Rows from block 11 of a small image denoising model, named by matrix and row number. Rows with one number belong to one channel. Each number is 128 + 32 x the weight over its row's rms, rounded and kept within 0 to 255. All counts start at 0. Numbers have three digits each.
After each channel's rows are labels from the 100 images, of 14976, where the channel reaches its highest value: "patch colour" is the nearest of a few named colours to the mean colour under the peak. Only what is clearly more common there than usual is listed. The data: photos of arthropod specimens (BIOSCAN-5M).
# convs0: first 3x3 conv (model.blocks.11.convs.0.weight, 64x64x3x3, each kernel summed), inputs 0-63
# convs1: second 3x3 conv (model.blocks.11.convs.1.weight, 64x64x3x3, transposed, each kernel summed), outputs 0-63

convs0.48:144073124100147117107213111098103149108106119140172154126170174139112157101159171139134124089152154153122098088049081086126130162129090100128084093120149181096130153152125045119151106149154095
convs1.48:114156127129166126177073198153118102054153151153124090160133114118129063124163084136139122138131118129126150101179181086139152101124091188156174142156166137120137127116158069185170111123105179
patch colour: grey

convs0.28:108161168089097086124170109110099134123126086076178120102150140121088109071162145169204150140121172133102169110144140086149154153089189126110071203159146099139113099134130111091109082122157121
convs1.28:177117177126164114182201135160153103103107119162080101099180083138099180161127100158137124142152105159134105104155145162132153123085080123209102142131089137143148179120167173083158087126148121
patch colour: white

convs0.4:101178127064181121122123135123084111109126155105137147084160128136150145128088119135180127120088125084089117110158179090077087078091145152138146111100168164098137191075167091079162155110185145
convs1.4:124100133132092066166087104106112123106127083106063158073115081112107115117142147131119209191144113146162138175141129140125133127161142128137109194109107074109150103169125136023106122124119137
patch colour: white

convs0.61:145107102142121105114185063155111164096118123157120118147130197134100146122151106128125156079124138179168114053152081098116087072104100107109158121117160199169130104157076095191106116142148103
convs1.61:160097121136133118117106131115163133177079105067102132208138132143148119179118128130145161098098113104092160175122111128128153063130129157167100158069157158099108167138132104231140161089171120
patch colour: brown; grey

convs0.20:110100188169136078090112070116146124100109097112183074106151140167127162142150144146092153167125157158141148123172108115171116097090101133102141201135122133143148092030155130110138109141068096
convs1.20:143153152117168170111127161145165149149172173130099126116085124119072118128103156119094119137115123148051117133178101168110067115141142081148105147179126094185095082112154171142088079095052136
patch colour: white

convs0.31:130164107153075092151132079111127135104140076143137166139176140170126089127096075155162170143089052083166087151167133064141146123116097168111092140135146178159089125105107099059150142131144108
convs1.31:133153161105190103160091141142128109174060086100133106175115121122096090135126061140121168094122094129135177145105103073107121087157123064121092101067106140159130107134081060094110098113145103
patch colour: grey

convs0.42:096032092086124096116156106112153181129091132115142100098199127163155151140090103093124151154132144167129155155111135113152140150096173132176081120161109099148160087192142117149156093126083070
convs1.42:165163100150066137173148123104199173102164128116082130096139142117151089103161138098105122150075133129145133140109097162111104114197120098088128160144144134147167133130115028100080149107171078
patch colour: grey

convs0.10:076130160139145102092134097105189181108110143082171090102141131090122112171157058128140149158082125128139128102115097172133159049159148127147167171099128170160112078114153141198110126081118111
convs1.10:136132100068134093150134121137154132093155155164103127106111109160127167092150162124122166116171132142121081063095156083128048211121124134167069105171130097104112152167164106092128106187165130
patch colour: white

convs0.53:112150109115155138140158128047104184084099145088100158089101137173117104117133110146143171131173133164128171065104112099102137117178120141156119141140092171120155136130081090099013128122145143
convs1.53:145100129163101152158085087128113145105152097141172121170110127104153159160143141116164120134085111133141126208171115095149051160073188148097115092111138103091130129160120160088203087170096106
patch colour: grey

convs0.5:090155104110090149136113114133161141157053108122175135115095121023105108183117154061122110152151085179163115147134157146159161116094126175112114098091150141131157097087103137149159141150132192
convs1.5:188151144100161093130137122138122126115133138127029125174197113188121134148129110126077130134081091131125122156130110059129030135154126103113091124124091124179143114150165086154083131137116101
patch colour: pink; grey

convs0.59:105152162137144148135128129136106104082181110125117124104135123167119109092120106116140166183160052122168067161133162087159156085123098106141142094087116145067053122121124053095178160172114121
convs1.59:150120161154113106116126115174068114141186165137116145114154029101110149122134162135141127114157057086128126133118148130177133144116103154099110102160111147118131107134121076109120004146089132
patch colour: grey

convs0.49:062150081161146118134132107066107156137113107196091169122092081127156141130129172067146140108122115073176138073079145141099133116176173133127116123057096171102157140167106136095136166123151141
convs1.49:181092183148143147104152154201144085132152140123149085117219134157095146142114130160151111201091132167081135093144154150149092110061137144169129130191141090149128145117171106157104121118133132
patch colour: white

convs0.0:133102093167124096120108087127144167064080120087112159101067082123139056100096135143129162110106144100150104106136156143136088187118109152137086141131177184158128067143092077165124128193132137
convs1.0:129125129042146142089097137168162134138131120241191118164151103134175072140112081163130087144170145171123175158119123121150113170141108157162103106167100122091148135158135145102106113119149163
patch colour: grey

convs0.21:162138142096080133114196103091145108148088125114167122109128126132063126084122157161134117144144146143143137148129159104141137134157107149136056146108115093180104132000132124109185093135144111
convs1.21:166131153123191217079053164127128087103107151195139137141119153095101089131114097142145104146139141164095118127101100148082173157120136115117156103183135127083119165060168127098165138107132148
patch colour: pink

convs0.17:150109102096160158108133135090113089072097137098113117113126170116148134107125139093147099130126056164140137134134122091189098131120072129144129108067170170089172196160116097054092186158136094
convs1.17:083112155154157117136117122171131173181128095085112181143152103166113134133102097138134133143094097071172119078106127140078153149153061114129121125082065160145101050096119128076126065097136144
patch colour: grey

convs0.7:136139141191115119137105086097055095101121134131117105118139103195134195111122174096161135153218155144155116111094121077142088083144144115112148104126111108072110144188118098101107144118184096
convs1.7:135118123101185150157161150096128105208121141158167142151156172138104093128118154127057135083150094119158160116083156130167095187143149115110099122094083193125126137192147178084136082141142161
patch colour: white

convs0.58:114106137186163109127143081071074168063119125182139124124162139097174113121132199152177143113124145107105129123198111106141112066185116132100163140092077139137138118132081088124117170096090117
convs1.58:109136135136154118136149094107132182131112153092163152118160168165119158166113167078148150138143167134126102192114107140048125127135216101116118176169081114164154084162098159146065159099104159
patch colour: white

convs0.11:122078135107143121136202092079091121086146110163185140134072123082155056140114167110139179153177130102118112181147149114149073140122124164092072160157102107112120121195092134117132155159135119
convs1.11:134107113164081116074106170134150142155121109055090151174136137139170157178182096134126129132050102042115128097120121116127168117106106149100173123109189132149118127129149131162115211128110113
patch colour: grey

convs0.52:118063172137074114087132101113150162129142126116052133111144137133114174110119152143106136130177121150118095123101094106127130187152140137129100187117151124179119108064114086048195149162068137
convs1.52:127180183100185137125117140147174110108051152125168096134121161157073163129162141172110132140097127155132093151165093183122088107148107168106108166150135103131118109110130166159228102091118105
patch colour: pink

convs0.55:152142132133079071129135162136055138133122139110111186139124108133125093189135125119079108104130105138123115182097220160115157131132120143101126114153085098158171163115075100132136044177147087
convs1.55:094138105097139128160144146142179097147142123159093049127177115142122100011122158093133132218103141137152099055117097123151099145088108166143126120115120109099098121132170109139116113165132138
patch colour: brown

convs0.19:109142102103182100157131110150061086151135111120082107141099091200137125087083131166114167165092147139099141137121128086139188165178126143096209116101150104157166126125126080163128085079111107
convs1.19:133109107110055151140131127107149125109177170139163099104133190157162125134160128136127124130132170138104158117156092198085010135127175091180098125157100121120109121102160136081130176163137125
patch colour: yellow; brown

convs0.47:136106114094043167157128143190144134101080141145130110147094175141104152094124110098083152112086095102183122128157109134071043155115121128130154165080140182136133118144087079073126121154149113
convs1.47:154097129121179136169180155136105098108147084148118150120162088119119102120154120129148145117127089185097165096117172118228165126122133134113153132199114113159211178117115157150123193099130106
patch colour: grey

convs0.38:116136199139120123164106168144063134147111131104078154177181087110098116132084110144134241173141081098123144141115139050121150121114132152109108090109095120141111073108113134091161120133116145
convs1.38:117155091111108154078129104100152118109134130135163140085089114135157120168147167128083064132130239123192102161153093122114084129147105130143149127120122166153098132097146213158154103113172172
patch colour: grey

convs0.54:102129088108193062135086134011185145154113118153129140136155160169130125122143128173086095092130105094133154160125135134103124177091156108126144094136069126155135129102098109053116151146131135
convs1.54:180152171100095177072142143250108121107182113121154109102129125104091117132111108113151170178146121120100154138135174090160156117136141155100120142091160083134162145100154125173078142170104112
patch colour: white

convs0.30:088132121137108089102142097168182114111139142160180098104141110102154147166076193136150138170094106128153140111117141059098185101152123172157124058101100124126112150212134163081154098115150106
convs1.30:146154143113164162138135152114127125111118087102166130091065154132075101158139140157142090154099165183116124151149120157141241101130144125146136144168117114151129163126132092029187173116128146
patch colour: pink

convs0.57:106115119121076097008130159144141110141181102142103142105175083103100124155108165168138152205143165153096119112103130134157115146094108091153106137113145083133134153155194082126157154131148094
convs1.57:122134118157136116177114100106159159136095154115153158157131162166142133133116171059174180063101129068130140158146093072098161124101131064094115113144123101116165125155060122209111130119109088
patch colour: brown

convs0.6:099140087100091099173170099054100177138114114178112144105106151145141139104132177073142127080167124094152147132144132112168124189142140114064075086118129130148166125157119090130118180198135090
convs1.6:089104140107179090157127136087127096086132113182141131106091147082207096125099146141156158110173147183119163146136146143110133198143205123151121123111130166107074142071095174102167121139168130
patch colour: grey

convs0.23:149074156069112146111167144191104117085171097107140115105104079126100149090156169166136152139151094114104073140110135146143190125117144128102114124101122079091096157133173085177219131130092106
convs1.23:092178124122122078126172116105156175129116119118128130099125171140122181139112152160111033088135182151120158064190072165123128136110095113167142065138148144125133121093130058109154111113155162
patch colour: white

convs0.46:102147112098122106138158083075207103084117113127174118150088081140068127119139107174116181147155146166132143118160136109127125050067101139159101142170200105122146152053129122130144144138131126
convs1.46:138147149219120115085132132151096091157111100102078176138144170071138148151105163105138133173134088045113133119080118168132163130150141133067128112071143126140096121118068109066137156138112105
patch colour: grey

convs0.18:095089140235132101188151117098118106126142092148112102097142092143174223137178139089159142105102104110162157183122096132096144158099118156156116112114100094149104144126091113122134105138100071
convs1.18:094074097095126115145098154137129166168166093092112147111111131128147131173137169106123149122197176145156132093099106123103148145144184131168122108109091142104147116227081132099088149099212109
patch colour: white