Weights of a small image denoising model.
Model: 1.38M parameters, 32-pixel images, arch rcan, norm none, depths [18], widths [64].
Data: trained on photos of arthropod specimens (BIOSCAN-5M), 195000 training examples.
Rows from block 11, named by matrix and row number. Rows with one number belong to one channel. Each number is 128 + 24 x the weight over the matrix's rms, rounded and kept within 0 to 255. All counts start at 0. Numbers have three digits each.
# convs0: first 3x3 conv (model.blocks.11.convs.0.weight, 64x64x3x3), inputs 0-7, a 3x3 kernel for each
# convs1: second 3x3 conv (model.blocks.11.convs.1.weight, 64x64x3x3, transposed), outputs 0-7, a 3x3 kernel for each
convs0.0:122100118137194170098118111109101131128132113102129120109100116161133121106100089147165144144150138122123149115109155099119122132153134110140136100098130100104125089110111128158116117163130124111129125101121129121122
convs1.0:141107140141138103121112153162152121124109094157121102146138125111112118145131128101067088145128065074095106127135164100120156138138135136142122131112139145149121105101144108099121098117132122122118101113107108120136
convs0.1:158157155170133121165136121114122117119108130129150153135153139120160170117145149154147150148136143130139146149134145155147157128149161115121098127128118118143119155149152147123137126131119115082111090062101098078093
convs1.1:144134092147139102098096113127128133140163128122141145133121108131141109113080103138140097137153145087129149081141113097127100095112076136118111164138121147157136131154134118138114130128099120178140131178174123139128
convs0.2:124102103123122125114122131175178180142116151121103114102134129112144144134160142112121113130117103115137099077119128096144143123127123101112128118130120117135129140127115105103110126126124109113152127161138140178156
convs1.2:113125131126127114139126106110066085134102123131105124140136127135112125122109119150137146124107109139118108113119142103099132131114140142150115129131133112117128110119128108134117108146135109107130120108115127130134
convs0.3:140127112082113195125128149148140113148153135095104114115123129108113099119121101136148133123124113160121101168152089143116129097094147149103094150120104125129168166128114124100102140127120098118138091113143132138139
convs1.3:086128144067128198100096133152147113148119081105104094155131112169163138142127126136150125121133124094122135128145169150133130134128084136116123137128087141146112146127138146112100177140134127140103134148153132141189
convs0.4:128152157122113122117084090140160148137139142122136153140134108127131133119115143130128115112126109097088085154165177124153140108141124144128136142128152114101089097138116096118144116166146119168153096140144091103126
convs1.4:217179148123115084093078106112129144120131113105124108127136150135139107125145101136138138141154129103125098128158111136104100112105112108073133155117150088101079103174155034123168134201151156184158108106114071077082
convs0.5:091092095131100098127116122125129124146150138153162150119115151107089119122087130099094116097121146140125130151094104134068081121102116153124126132163133137149136132148153124128141115113137118125138120126125120101108
convs1.5:150176137133190154122169129081069087148151160188174173120120126132155140140147128110118112129131106113112123115130140146185137147157107120088095133111097148114122113111130135153127135127127134112124115124134127147167
convs0.6:082108127142114129108117122120134090111142135136150176077121118097121122108124119068077104098133140144141148082119145109123128102104110093088114107121120130151126164131099180144095188176134172157175154147115137131112
convs1.6:116115085108107130132118120069106135107123126158144110096139144102157147104151148127118106075114133156142116148140117144166172120141162072131132077122112122137132198154106161142110134121116159119080143142114139126127
convs0.7:141136148127147131100122128136135131135112104172139125109102111131154154129163142182161167136145147132161131131123105120138120122116132126109122120109131135137132152123091146154114151132118115110116120119125112123136
convs1.7:139123114146156144099121133150136084141135082145144102125138120116135144102129127125117099121125109122129119109144155123178177098158194129155144140136151119123127121126128135126131173167139130157166112134149145133135
convs0.8:163177174166152131169121085082122142101115136064079092137114106129110094123104096123128132159147126137131115137137158155149146201169129157118099171138115138134101105136128105121123107115114181158101138146109103120108
convs1.8:143186160117157155109110137124148147140144144104072134186151168176136166165160174102140179105158170075116136192135088175124098160147137111126117163144113146151104133131101125140133112119149077105117060087136057085114
convs0.9:134117128103125136118108121129128131121131124121113125098082104090018078024161000129128126147121118135101123124132111182098129161064104141125154086174110106124115100135135120149118094171125122103130121162104104200103
convs1.9:122098145148136151133139135138129129133139112121123135091255109117110112131132121128127126145140128136139136121080148145107164130125116138179106125206136134146149113117113120151178142122116119198133128173126135139124
convs0.10:123099120094094102099106139111144143117135123110166110133144152135159156119128133162165158127114151107067138119140202092115163114118149133115113139094111118132111135098138093067137108120132111129142109153140114137136
convs1.10:151147113131151110142138093122157152140111125122092142092103146120123128132120106086117151088100144086075126123169199112137133095098104117126103112123107136108118163177159124124137103106126123142152100131132115146129
convs0.11:124124139140137107132120111107130133080135133067108107156161165117127141108101098145121123119107102148117109101128157133144152121114145116117140109118139114123155102110117135135119163150146168153151204135133173130129
convs1.11:122138154085124156113122155103136154104141142067112130126148149122133131109093095168159137122127104155145145097106106088119112131126125120136152083137135116117120086085085129118113131113127133112125135110123148112088
convs0.12:088094088111127118174175149126136139119138157108143161111131106133135141145141164208190173168137106142106084147120104155112116165129143101116113109107117142137130092103110130124144122109110141177173111107140111137147
convs1.12:073084102108154114156172138076107113109130137096127148092092113129121129147165142210155127157131096100105086119132135124134117160144127077089138126127136125151144124147126146158156124120109135125122106102113105116101
convs0.13:115110109134130128155143143168132129127110126142119145147162153136183170135145160122133151131132148167147122121103077141128111141134138112143182132145156116124122104093083122114114118127120127120130144134133149143141
convs1.13:129125146108138147127132119102119119127100130119113138131148157099096095117109105139183205115147161089094121126090100122119114150150132152140157116103149089106130124111118111125118121135117147118117140109095131119113
convs0.14:075128132112168132098116118119120130135130140132127120108145131103135138122133122133127112115127152124136122136117123116090157126147126102110119099141129127142108113135128125139140138112135088098137122107119128096115
convs1.14:131115124125134142130124131131139118110116113135134127118125155133134149122122132124127133141123132130139135136147142168135137121138136107154134141154135116126120128129130133125129125116122133127145134122139140132134
convs0.15:115100113104139128084131159133126102145131139129125101138102099126116101114109098140101075145139141155153175140138179129146163100141136122104099119137145115132149118103142119115099138132125112114144117122153143135146
convs1.15:131144176139119137150142106146136140147142157134142143159125110142118085145137117142127091169117084163122079122127174107117201119114162148136127137129151148131137142108116134137136102145178130123111133128125138159156
convs0.16:111143142131138142143131117142145133135150155132142153142130131122100094126103124117120108122153140114116119148152178160132115157133135131106129133124094134127111094103106112121108136132127117096111136145129126119138
convs1.16:133135126112112119115103095122137148104130166120128163116133132114124133100099117125123128107108127100129132123128122130116100148124095106106091108114093120120103128139129168146118149151133104117130094118121100103128
convs0.17:141135144070105140124154186139136096140144121112120102111129118086108133119146146105123107119124099134129144131128103128170151112150149139115098182137119145125158129119149121109153106106116132140137107146142113112135
convs1.17:101096135076120179113092113116144122122102123135129114125123125114130174130144163130156122162158112127133126137139156119146160125126126144114102157120099138131117106137152105133146114135144099128108100144165111126138
convs0.18:089095115120117127122126118113090089159124091145117079100122145138152157112136134179164192189162152193178145133156187107108155078104139125107118112124117126113109170121112178142121168184181170142129149136114123144131
convs1.18:087134133077139150063111119133122106108096093107084085139127113104118123091100110119130098114104090140117105132159143110119128115113125117132132090143139094111139141120118177136096180149105124119105132116117118096102
convs0.19:112147123121125105126104113148155135144146127123108125129129100112159101108120088122092132116075106140152119136146127139206175141154145138117126124110101105106109132136129125205159114145124140123132120117121131141138
convs1.19:146168164133121136111091100127131102099139117105131144156087111147093109156098128116122109114151142090117135109116146098097101076097083169136138130117115147140132134130127119171128116136127136142120149165158076104113
convs0.20:130112111121134123121125116101132114132160135090089105182159128186145128178137107097141170103130165161149173139118138131159146125130093129118121119109094117099080082133164081131156064102115125119096119142124134129112
convs1.20:159156105123140125111120151144181145133103122154102133164112130169108127158137112073121159092144167090119157160154133157147114136129127180145102170165110136153100116155159111138154078087109107130168116121129131125123
convs0.21:119115147132140149141161173103081106140138157148168149167149102156134095148136115101118098097135129095131130121089123107094116097109119183136119150123112124113109138147152115104127097112109124163149159159166159166160
convs1.21:131143186122144164117135132133062068158132107178187138159127129147136110171131121109133101128147119104152144141151171152132149156142160198169157185139128182148130128140151118108135073058084121105088128096102096089089
convs0.22:112114093119131104123135122158144166157141136156135126153149162139145166130128155122109104106126134087113159150116113127113125146134151171145115160135113153130099086114154085114152106132159065112132092124157105161180
convs1.22:104101097099113119115133129105100086142141111145152143131150146121127118119124101149131143130113117142133132183138101155132108144131120143121113137128119132137114104120168136133132140127117114134151111117148080101096
convs0.23:140129102130155120162168121088094127082119100099139110131132160118127147139139158124091103112081127092065145130118160102095152105086146089150130120138142131159159138143131121124116122087107145153156142147132164135118
convs1.23:115112125132100131124096118175142146151150140126139122131136144110118134139112116127129104142126103154151099130143145129110136143086113106108103126132130116094098139105154142096139154097121142139115138161129150159141
convs0.24:132141137120145147096105146175210167122148131109110114119109129122133155138145163128104128114097142144129152147100085123118129144144132117137157136135160131152125129100104107128122110158172131110103131146146106136161
convs1.24:110134146104133145130126150152147153131112119070056096129147156130113121109126139147143127129147142162154132113116118120125123110143157128136105135130144129129155114115111110119134096119152125142161108102123128142136
convs0.25:117128111079105138195150133119125140142128111118124126143133132137143096121109122127129135120133129127127110159144103115128101102149178141152152139095033093156144085116142098132155188131101124130130125123125122110108
convs1.25:146140160138107078106115105158133121138126139124144156105120124123131129110127132131137142159127143161145150072108137137121108143121120089081078151141147133143156146140106080111133085114159141140141109129130118107107
convs0.26:129130113128123104156138145133158123132123107132111097087109152071124159076094115124137148108130145125145138110138118115146137138121111113124158106122167116123109121145158120156173121141139121109107138138121143144132
convs1.26:120106123135130130148151128108137134129151152131126148108158171101160180137157159148143143103135180089141135138136121147151139145123099127158151121132162130142154113163181114141194090106118125117111150137131164141129
convs0.27:118091098145111123156159164149148164126132137123130115109111119097127157113116140119134157082118161127120133145118092126118113125134115104118111140135141124158142111113103127118131116128135082119118143143137162157150
convs1.27:148109102160124119168151141140113134123103144105127150087120142082120131100132126100112148123118123124121133119129109143117082179132098110134088151129138178140117111116139114103116125139110099081102127117117179189158
convs0.28:083119145092127116107133159184156183164143144107077112171118123178155123178133115109105103108115108114121128108142124078129106104124126098084086130108127122127119150111123138126132107113139144139160152123155134141155
convs1.28:150129137165138143160131136168125088169093067190117104175133124177141127158116140089107114104134146126163165136132149139140149125145139139151105128119113122117117170139137147118144151151147176153136190131128202138103
convs0.29:148159117143140112132131123104101145138133158132122138141119118132121117101100109154127076128137121093124151111141159132151124155139088107096095141136142115140123138136142150118123174159142104135155136146154140138132
convs1.29:120108142132130146139131103084132161119170148137158149127123098141144104129123138123123113127106125140119135127127134146114127137129116108130133131122095146113104134130113154094110144148171125123100107113138095129142
convs0.30:117129122123114127082080107162141155115125147086107130114072107134134120156162128106112129144136125160152121140101102107120108133138127121119120120113075107124104137146130109103110096127099150140130126155128115137124
convs1.30:130151139133129148141117121163155142146145142122104111137149127147137117149124111138101091153111126138125122130112136132143151132155171140162150130147135141134117152153123160129099148123095127136134133132141133119118
convs0.31:128130151138115123127114135167183163154130144122108117171139115111109111123106089137137134115115119145185157128131130108126122093051067121104092123121135096112116118115111170175130173160085124095116123133159133135148
convs1.31:140139147115105126139143126160131152143132123162127147117107117179211155143134156118087124115105125125112126139172182172187181135146153116097122125111105127109112165176129162137121132149142097093117097104116104109130
convs0.32:140130127130116120134139147077123162086124171106133169118095119101082104099077083126113078130115083157126126119122134090110106122116094117131142117126128095102107111116103102105127104121134126147157137157142142136130
convs1.32:127125143113101104110095108132095082144142149149172176116116125121123118128111103136157168156163142162162149128154176114118140078103103129144174121121147125113135118106084138133129152142123128096084123112065117111088
convs0.33:150125133158115135120109125147136114136119101115151145124108123127158158134162163085128158111137154144124151158147146105101140097113136119123116142128096151145121151119136137102127114112131129138152155117135155096105
convs1.33:143119135125126154124132130145112115147113102128122133149141143162113133148138137103112140107109128113120129163161143147138146122137130149160145145120113154164164132124112093101093087097069124113119132099090091103090
convs0.34:152144116153140133155146141105135130148128106122103108084123159092141143109167153073097146097110118109109112144100069103114132098145175106126143098107127123139158141120119108088093109104099200160140157138132156130108
convs1.34:092143136117122122146120129114095098145136134150163152120101096113112142118129127122159149147163159166176166120123118127156135152151121130138131143114116126120131165122143143154156112145139169130123136107111116075095
convs0.35:203160154153126162129111155128119157109087131126120089161128124165136116144126124132103088113113083103123107088072138063072187090109184113153165120142123137132160101091113111122142144171175107134126127177137130153143
convs1.35:133154185150154182183171148159129105131113132101110130189148131174147133158119132134138112121094109133144111127133112101140149112129139108161158116160158168172180133123116109094115110116132175141119177171139147155167
convs0.36:089153138113146122118155110110111150113115130123112110157136136170139134141140123151133169160125139135139113122181150132149128165134120133111151151107130141106111096120098110120081112085123090099124105125137099131148
convs1.36:137131070098137101097193119147167119121155126079127142125144140113142136093107134122125094131116094102125089131178128091131150090160184117114145104111146112090143133130142150127147191097143107166095095175130109193137
convs0.37:113149111112119119133140105160191167151156160184160167121150160130126138131122119144111146156140149169140172042045024091070064081080065170127135176158138146170144103159155132149174133129134139135146143144162158178195
convs1.37:099153208115132199142146158171109128125128158075075159175140123139110099144117100121139140114106125122104095137143170132138162123108128185201141171186139222178137111100122111090129062081103071085094089095091080101074
convs0.38:116143118136172095105122102148151132151126120127103126148171128179179166154164126124127157124094139148143138118142123130098134125130121111141135095153146123115117129151114155192155142136114106095115117087135141116158
convs1.38:127118123127160123103103128137124119131136138137162160117111123123070131130096128146115116131122101113120131133129141099122118112113117145115134134140141127161142124071123107137095125113089129132123126136124127147113
convs0.39:119129114121124113127123126129176140171198165178176166142145138108115126124107137117088109105095117124115138130123127125142136132154120142142127145146124099110106125125151140102109125125135082104120110121125139168156
convs1.39:105111126126108103113126123077059110054001025078031046121101109123120102107105103114130141093097135100095115123135120120089100131128138096089109114119107133112109148146151148126160176171184130120110141112112124134131
convs0.40:140128124110119137122142093137145128130136128132140107143112140126118127145111208126123135122109120119105156144111141087147133174088149111136132070164124191212057124139139109222111139118102133134124138098140121162108
convs1.40:127255131125112110119128131120122128134132157129127116148117135123124128138129132148150131139140132123131128108111156123148103131131125108235173127146104126146114104137130120234122123140125126197125121115133122141136
convs0.41:136117123114110135098104109119121117137127136115107136116138139140155132122112118108157191090141152088141119121061083124108159171170163130160150121142106107105082137094085113127119134140106095098117128150117156162115
convs1.41:163161130154138122128118123123094125111099152101132149100114123104141154118121135137151188121117142104102117106114091149143088156153121158128152147135143151122126090090075135129081136119096089115111139147100139149115
convs0.42:107112121116085094140119114088091067045063081095094094091103111087120128102112136096106114118116083090119118135129173136118114110122095088098132103094111132122126124123117090119114110147153108136153120158190130127158
convs1.42:157164160153157133120139138147150161156153154138121130140130126128123096073098110144188170110133123125136122075081071102080099149109105149152159118141158086120106122156138125151150178174160111137141127150151133146146
convs0.43:125158126120127120110153127139229158122171140143163127117149103122134102104133098115117098135110120121110137108146103111149108100101108113092120117111104109101095123137132163135126145124126138125135118134143102143124
convs1.43:147187150128143134131124112140148152156163149161183140135146121122121126119117132130132127133132141130123113116147113128141128133143139142140143140143138130129133126153128130137136140120109133140151132128153126128167
convs0.44:116131109107133106129113128145123118129129119122134128116159110116120116137166118124120117115125123129129129134140111116188119135109117134132109111115129126155122122139128091134118122134133150127114099138107120131114
convs1.44:135114131133117116135128131134120125141110127129123133109139130117144143124143146132121139124099131138135135136112123125148123120115110144134133127114122130127121143161136150124141135123137136133146137139149135137155
convs0.45:075123116110117124177101141102134110106143123160088138078168126129105144098139136141081118178081118103148124145130137133120113125102122182124131108190132147136115155154142121152115134109141093136131096135124098140115
convs1.45:137120157138137149133126114138134135119122140135138132113122118118107156125141118123171117118128184147125142122142127116137128112104132131128132116158159125115130129104147119166147131116146130137138138134135133139130
convs0.46:132129157094122135103103118120107098149135120173165129109143168084128158077114133176172123121116106077104088095088115095124157134169162178153128118111096107107104131113116133121134139139148114130143115145161118142154
convs1.46:123136170117118155101108144115093128141108142167142157093161209079127174076109169171172189154121140161129115071087123126130137149138173119174150114138116107101106094100102136110111140139124129140161122128148117108108
convs0.47:138134144126129149117127111135110122110120115105120148137130112123099123150117117122110115130114108129095126113130109091102080084088096165153141153127131126122151171132151151115150145117109151128112132110117148126128
convs1.47:147131138161127144115116137108113118122120127109121140108127151142124129123125126139122125119128128113127133152162145161152143111125124130137130136113137125128135134136137154158116141146130139142137144134148132153148
convs0.48:115141148110131153120131149150135121115099085105094093136121115132152125120142097149124111137103095147122085109121143095132166133152154104102116119121135120136167150127111156120094130106098152137139160173167138159169
convs1.48:094121154095119155113135128178162131154151126101103118159136125114124122119124126144145098143145116132112120133133139112140169121138165068108158083114156128142189160144156149138126143140123124105104096104119122120112
convs0.49:079109101084111115099115143140154141151141115153117107091104120102122150104109109146143175134148154110122120116137137105148158117143147122113145129096124149131114130115126104149155119133139117126115121143132116139154
convs1.49:117115136132157172134156181131127140133107094144114061146136159144126175124135162131126141130121162124116158101117153106144152114157151144145135129130125124124151130131110124129106128124102164131128161110132137128129
convs0.50:128096092141105104156132121149158157137118110125086090114123130127152142138168158128105121147141146144160168173134124165112099151130130114113080136129093138131127133140161150133141123133149086128161101139160121130146
convs1.50:123107099146139112145139111137140145145148129088086103095119133121135154129126135096093126116105137162166201142143084154150106169160135132121087142152115139142108102117158110129153100127154120125146097125144104115154
convs0.51:100099096099138163144154173132114126147141127103173139130125143145139128138163156145169157141186122117096136130107124111104095132166129120143149120120125139151144095106123118109125140106100130128101133113121133142138
convs1.51:100117117112115141162137125123105146130134112115117104089101156140152141105132136127109132094113109159126109090127101138152122149134152113101136094131151081094154131142129139123136126131145112106160166101141168129137
convs0.52:107124123115117134110117165093105085105097075136117094147147163149139148138139151132144167121132154086123127125138123120107101065079088129113107128110092158140120143150139097124109050085102120121124122141135132132142
convs1.52:126120102130143119144137129165172175134145147114131133128122146128121167159154198112124093117124114143128109156151140159141117179157130141109111135125131157131140132162142124144118120106094085132181080127158087129140
convs0.53:150148104136138110119108098147133154133133154108122125109122114123124139129121122120120092127120117159145120125157178075142158129132125112115121132142157129132137130125121139146146119143114124139164123172142100144122
convs1.53:125142148133129138137122110149125129134121095124124096138120134127107130124131143108132127132121140165140154131136128120130129091106127120145098109131150119149178143136122143122147102138157132117123109090123145098132
convs0.54:103135104107184100128133089100121109119132137152148136121113125114100128116105126119126127131125131121128090137171148127181141146123147116109115096102142097069128125123106150157124140130116144123100129096093143114098
convs1.54:141131165132118189144130172178125072150142082158171152164129117158159116159149143107132128123093128123101123088111115091142127110117143131156126145172145135145158114100102122074118112118110153149132159118120123112130
convs0.55:126122119142146161150137148138091119151125123126156183135124128141116123148142114132142152117093134151131121124122134110093101078086103113112088102113074100113101146108106144096115171126144129130139115122158128116145
convs1.55:126103085136119113117105100096099148155140130141150135112102178097084124131114111111109109113109120117118113144135095155159137132128116124139126126144129129126107154154195119122164129123131141140124136140134128136140
convs0.56:149177169086128147085084118127152130131170144156165138146153168103126147115131130138145148096114129083115158096138153096128130112128122145138142105102125109122125104128105125158124124146133111103084161146113187165122
convs1.56:127170213107140158092107112108092093122132139126129204106115111113120123108115125114120133138151151139121148128156172109132159091111127117142127129143140125153138136126115115122117145139132115117110149135107160139114
convs0.57:145145142122116114111092104130117153120115127119112123110086103122126122146152161128150128096139156087111140064062095094121116153159145113120118121115122130095132082061064074078112095121134142123103143153122123132116
convs1.57:132123132125126144112115129151088127143121146130128133092099118109136133154156134110144133106165138119162142095068064135134149164167195133153151118144131117098080093110128147162160154142167134096099148154135107113133
convs0.58:129107081162140090165131105137123118127112129114110115139143139142131123126129107186173179153134147102106145135149127145137132177139118117104088142121100148141134081105123105115170136143169134114138141125128149141127
convs1.58:135096052156147117166141095114124130113131145115142157117125125129132144139133124192154140129113123121119081161148145147128128149106104120086056161150124154139138085135163122125129121151142076134149090136167148149155
convs0.59:113126115139097114157095113158178156147130133129090116146181125123188129085156140151134140150102121151110126144169132123148122137129106168182121130148101113152109141096114150130122163127132122130130129116139128124134
convs1.59:125161143137148148126131125153167109125139091114121099151142111159164110150162138138140114151155136149153119145124082149132088141126106144127112138101126125077114133122107139135086141132109122122158121112146130118114
convs0.60:070133202125056184152107109145139144118105114094107078145120123142115107153112114137123125122145097115082125084119176078086149088119157173115104190149071143187113101122126119114141126135159136147115117129136130122144
convs1.60:149156186139122210136122155162164173114182145104122128158124117151166103135125112126162126159122119128134076105126127110137137129125132142156130135136126157127134102102104113123099150169086136115107156100097141124089
convs0.61:135149157134096129140134134113135122134127129105103114139108113111086123131123133128111126122140167124143135173147134144064069149108140136101107133122134118112112103169155105121121119106106154130157128152150165165136
convs1.61:138159141123129164113141163128122112142101106114104105128098095142141121138126136112099161113123140152134150124148136128116114135136135117119128135136114127116124124117100088077144120167175143113118140093097125107132
convs0.62:114139135109112130146120118149148156116110129119085125165147135149132137158132111102088100118115149161181163168204194112141129106127111118094109153133118166159121123152150092104123107114116149140111136139107144145098
convs1.62:104103110142130115140149136121153196099130167089095134165169152139131125139133139087111123102125138147151161094118139085102128078097120160117086149095087176153148163169148164151148116098101134132115156131101165122096
convs0.63:112147137117155171085133181139087076189169149207234230151162164141147142144127135152170154141154135108115123152132141144150124128093093119126116139123112122113143115132132096098088122091087076139107074117120107110119
convs1.63:097081090140116117142124110111095098091080067102119106099103114089098125099118154123107090116087087143129110105136151106124153116135180128142136141153146098126130130126146117122145132153150096123134103130155158169182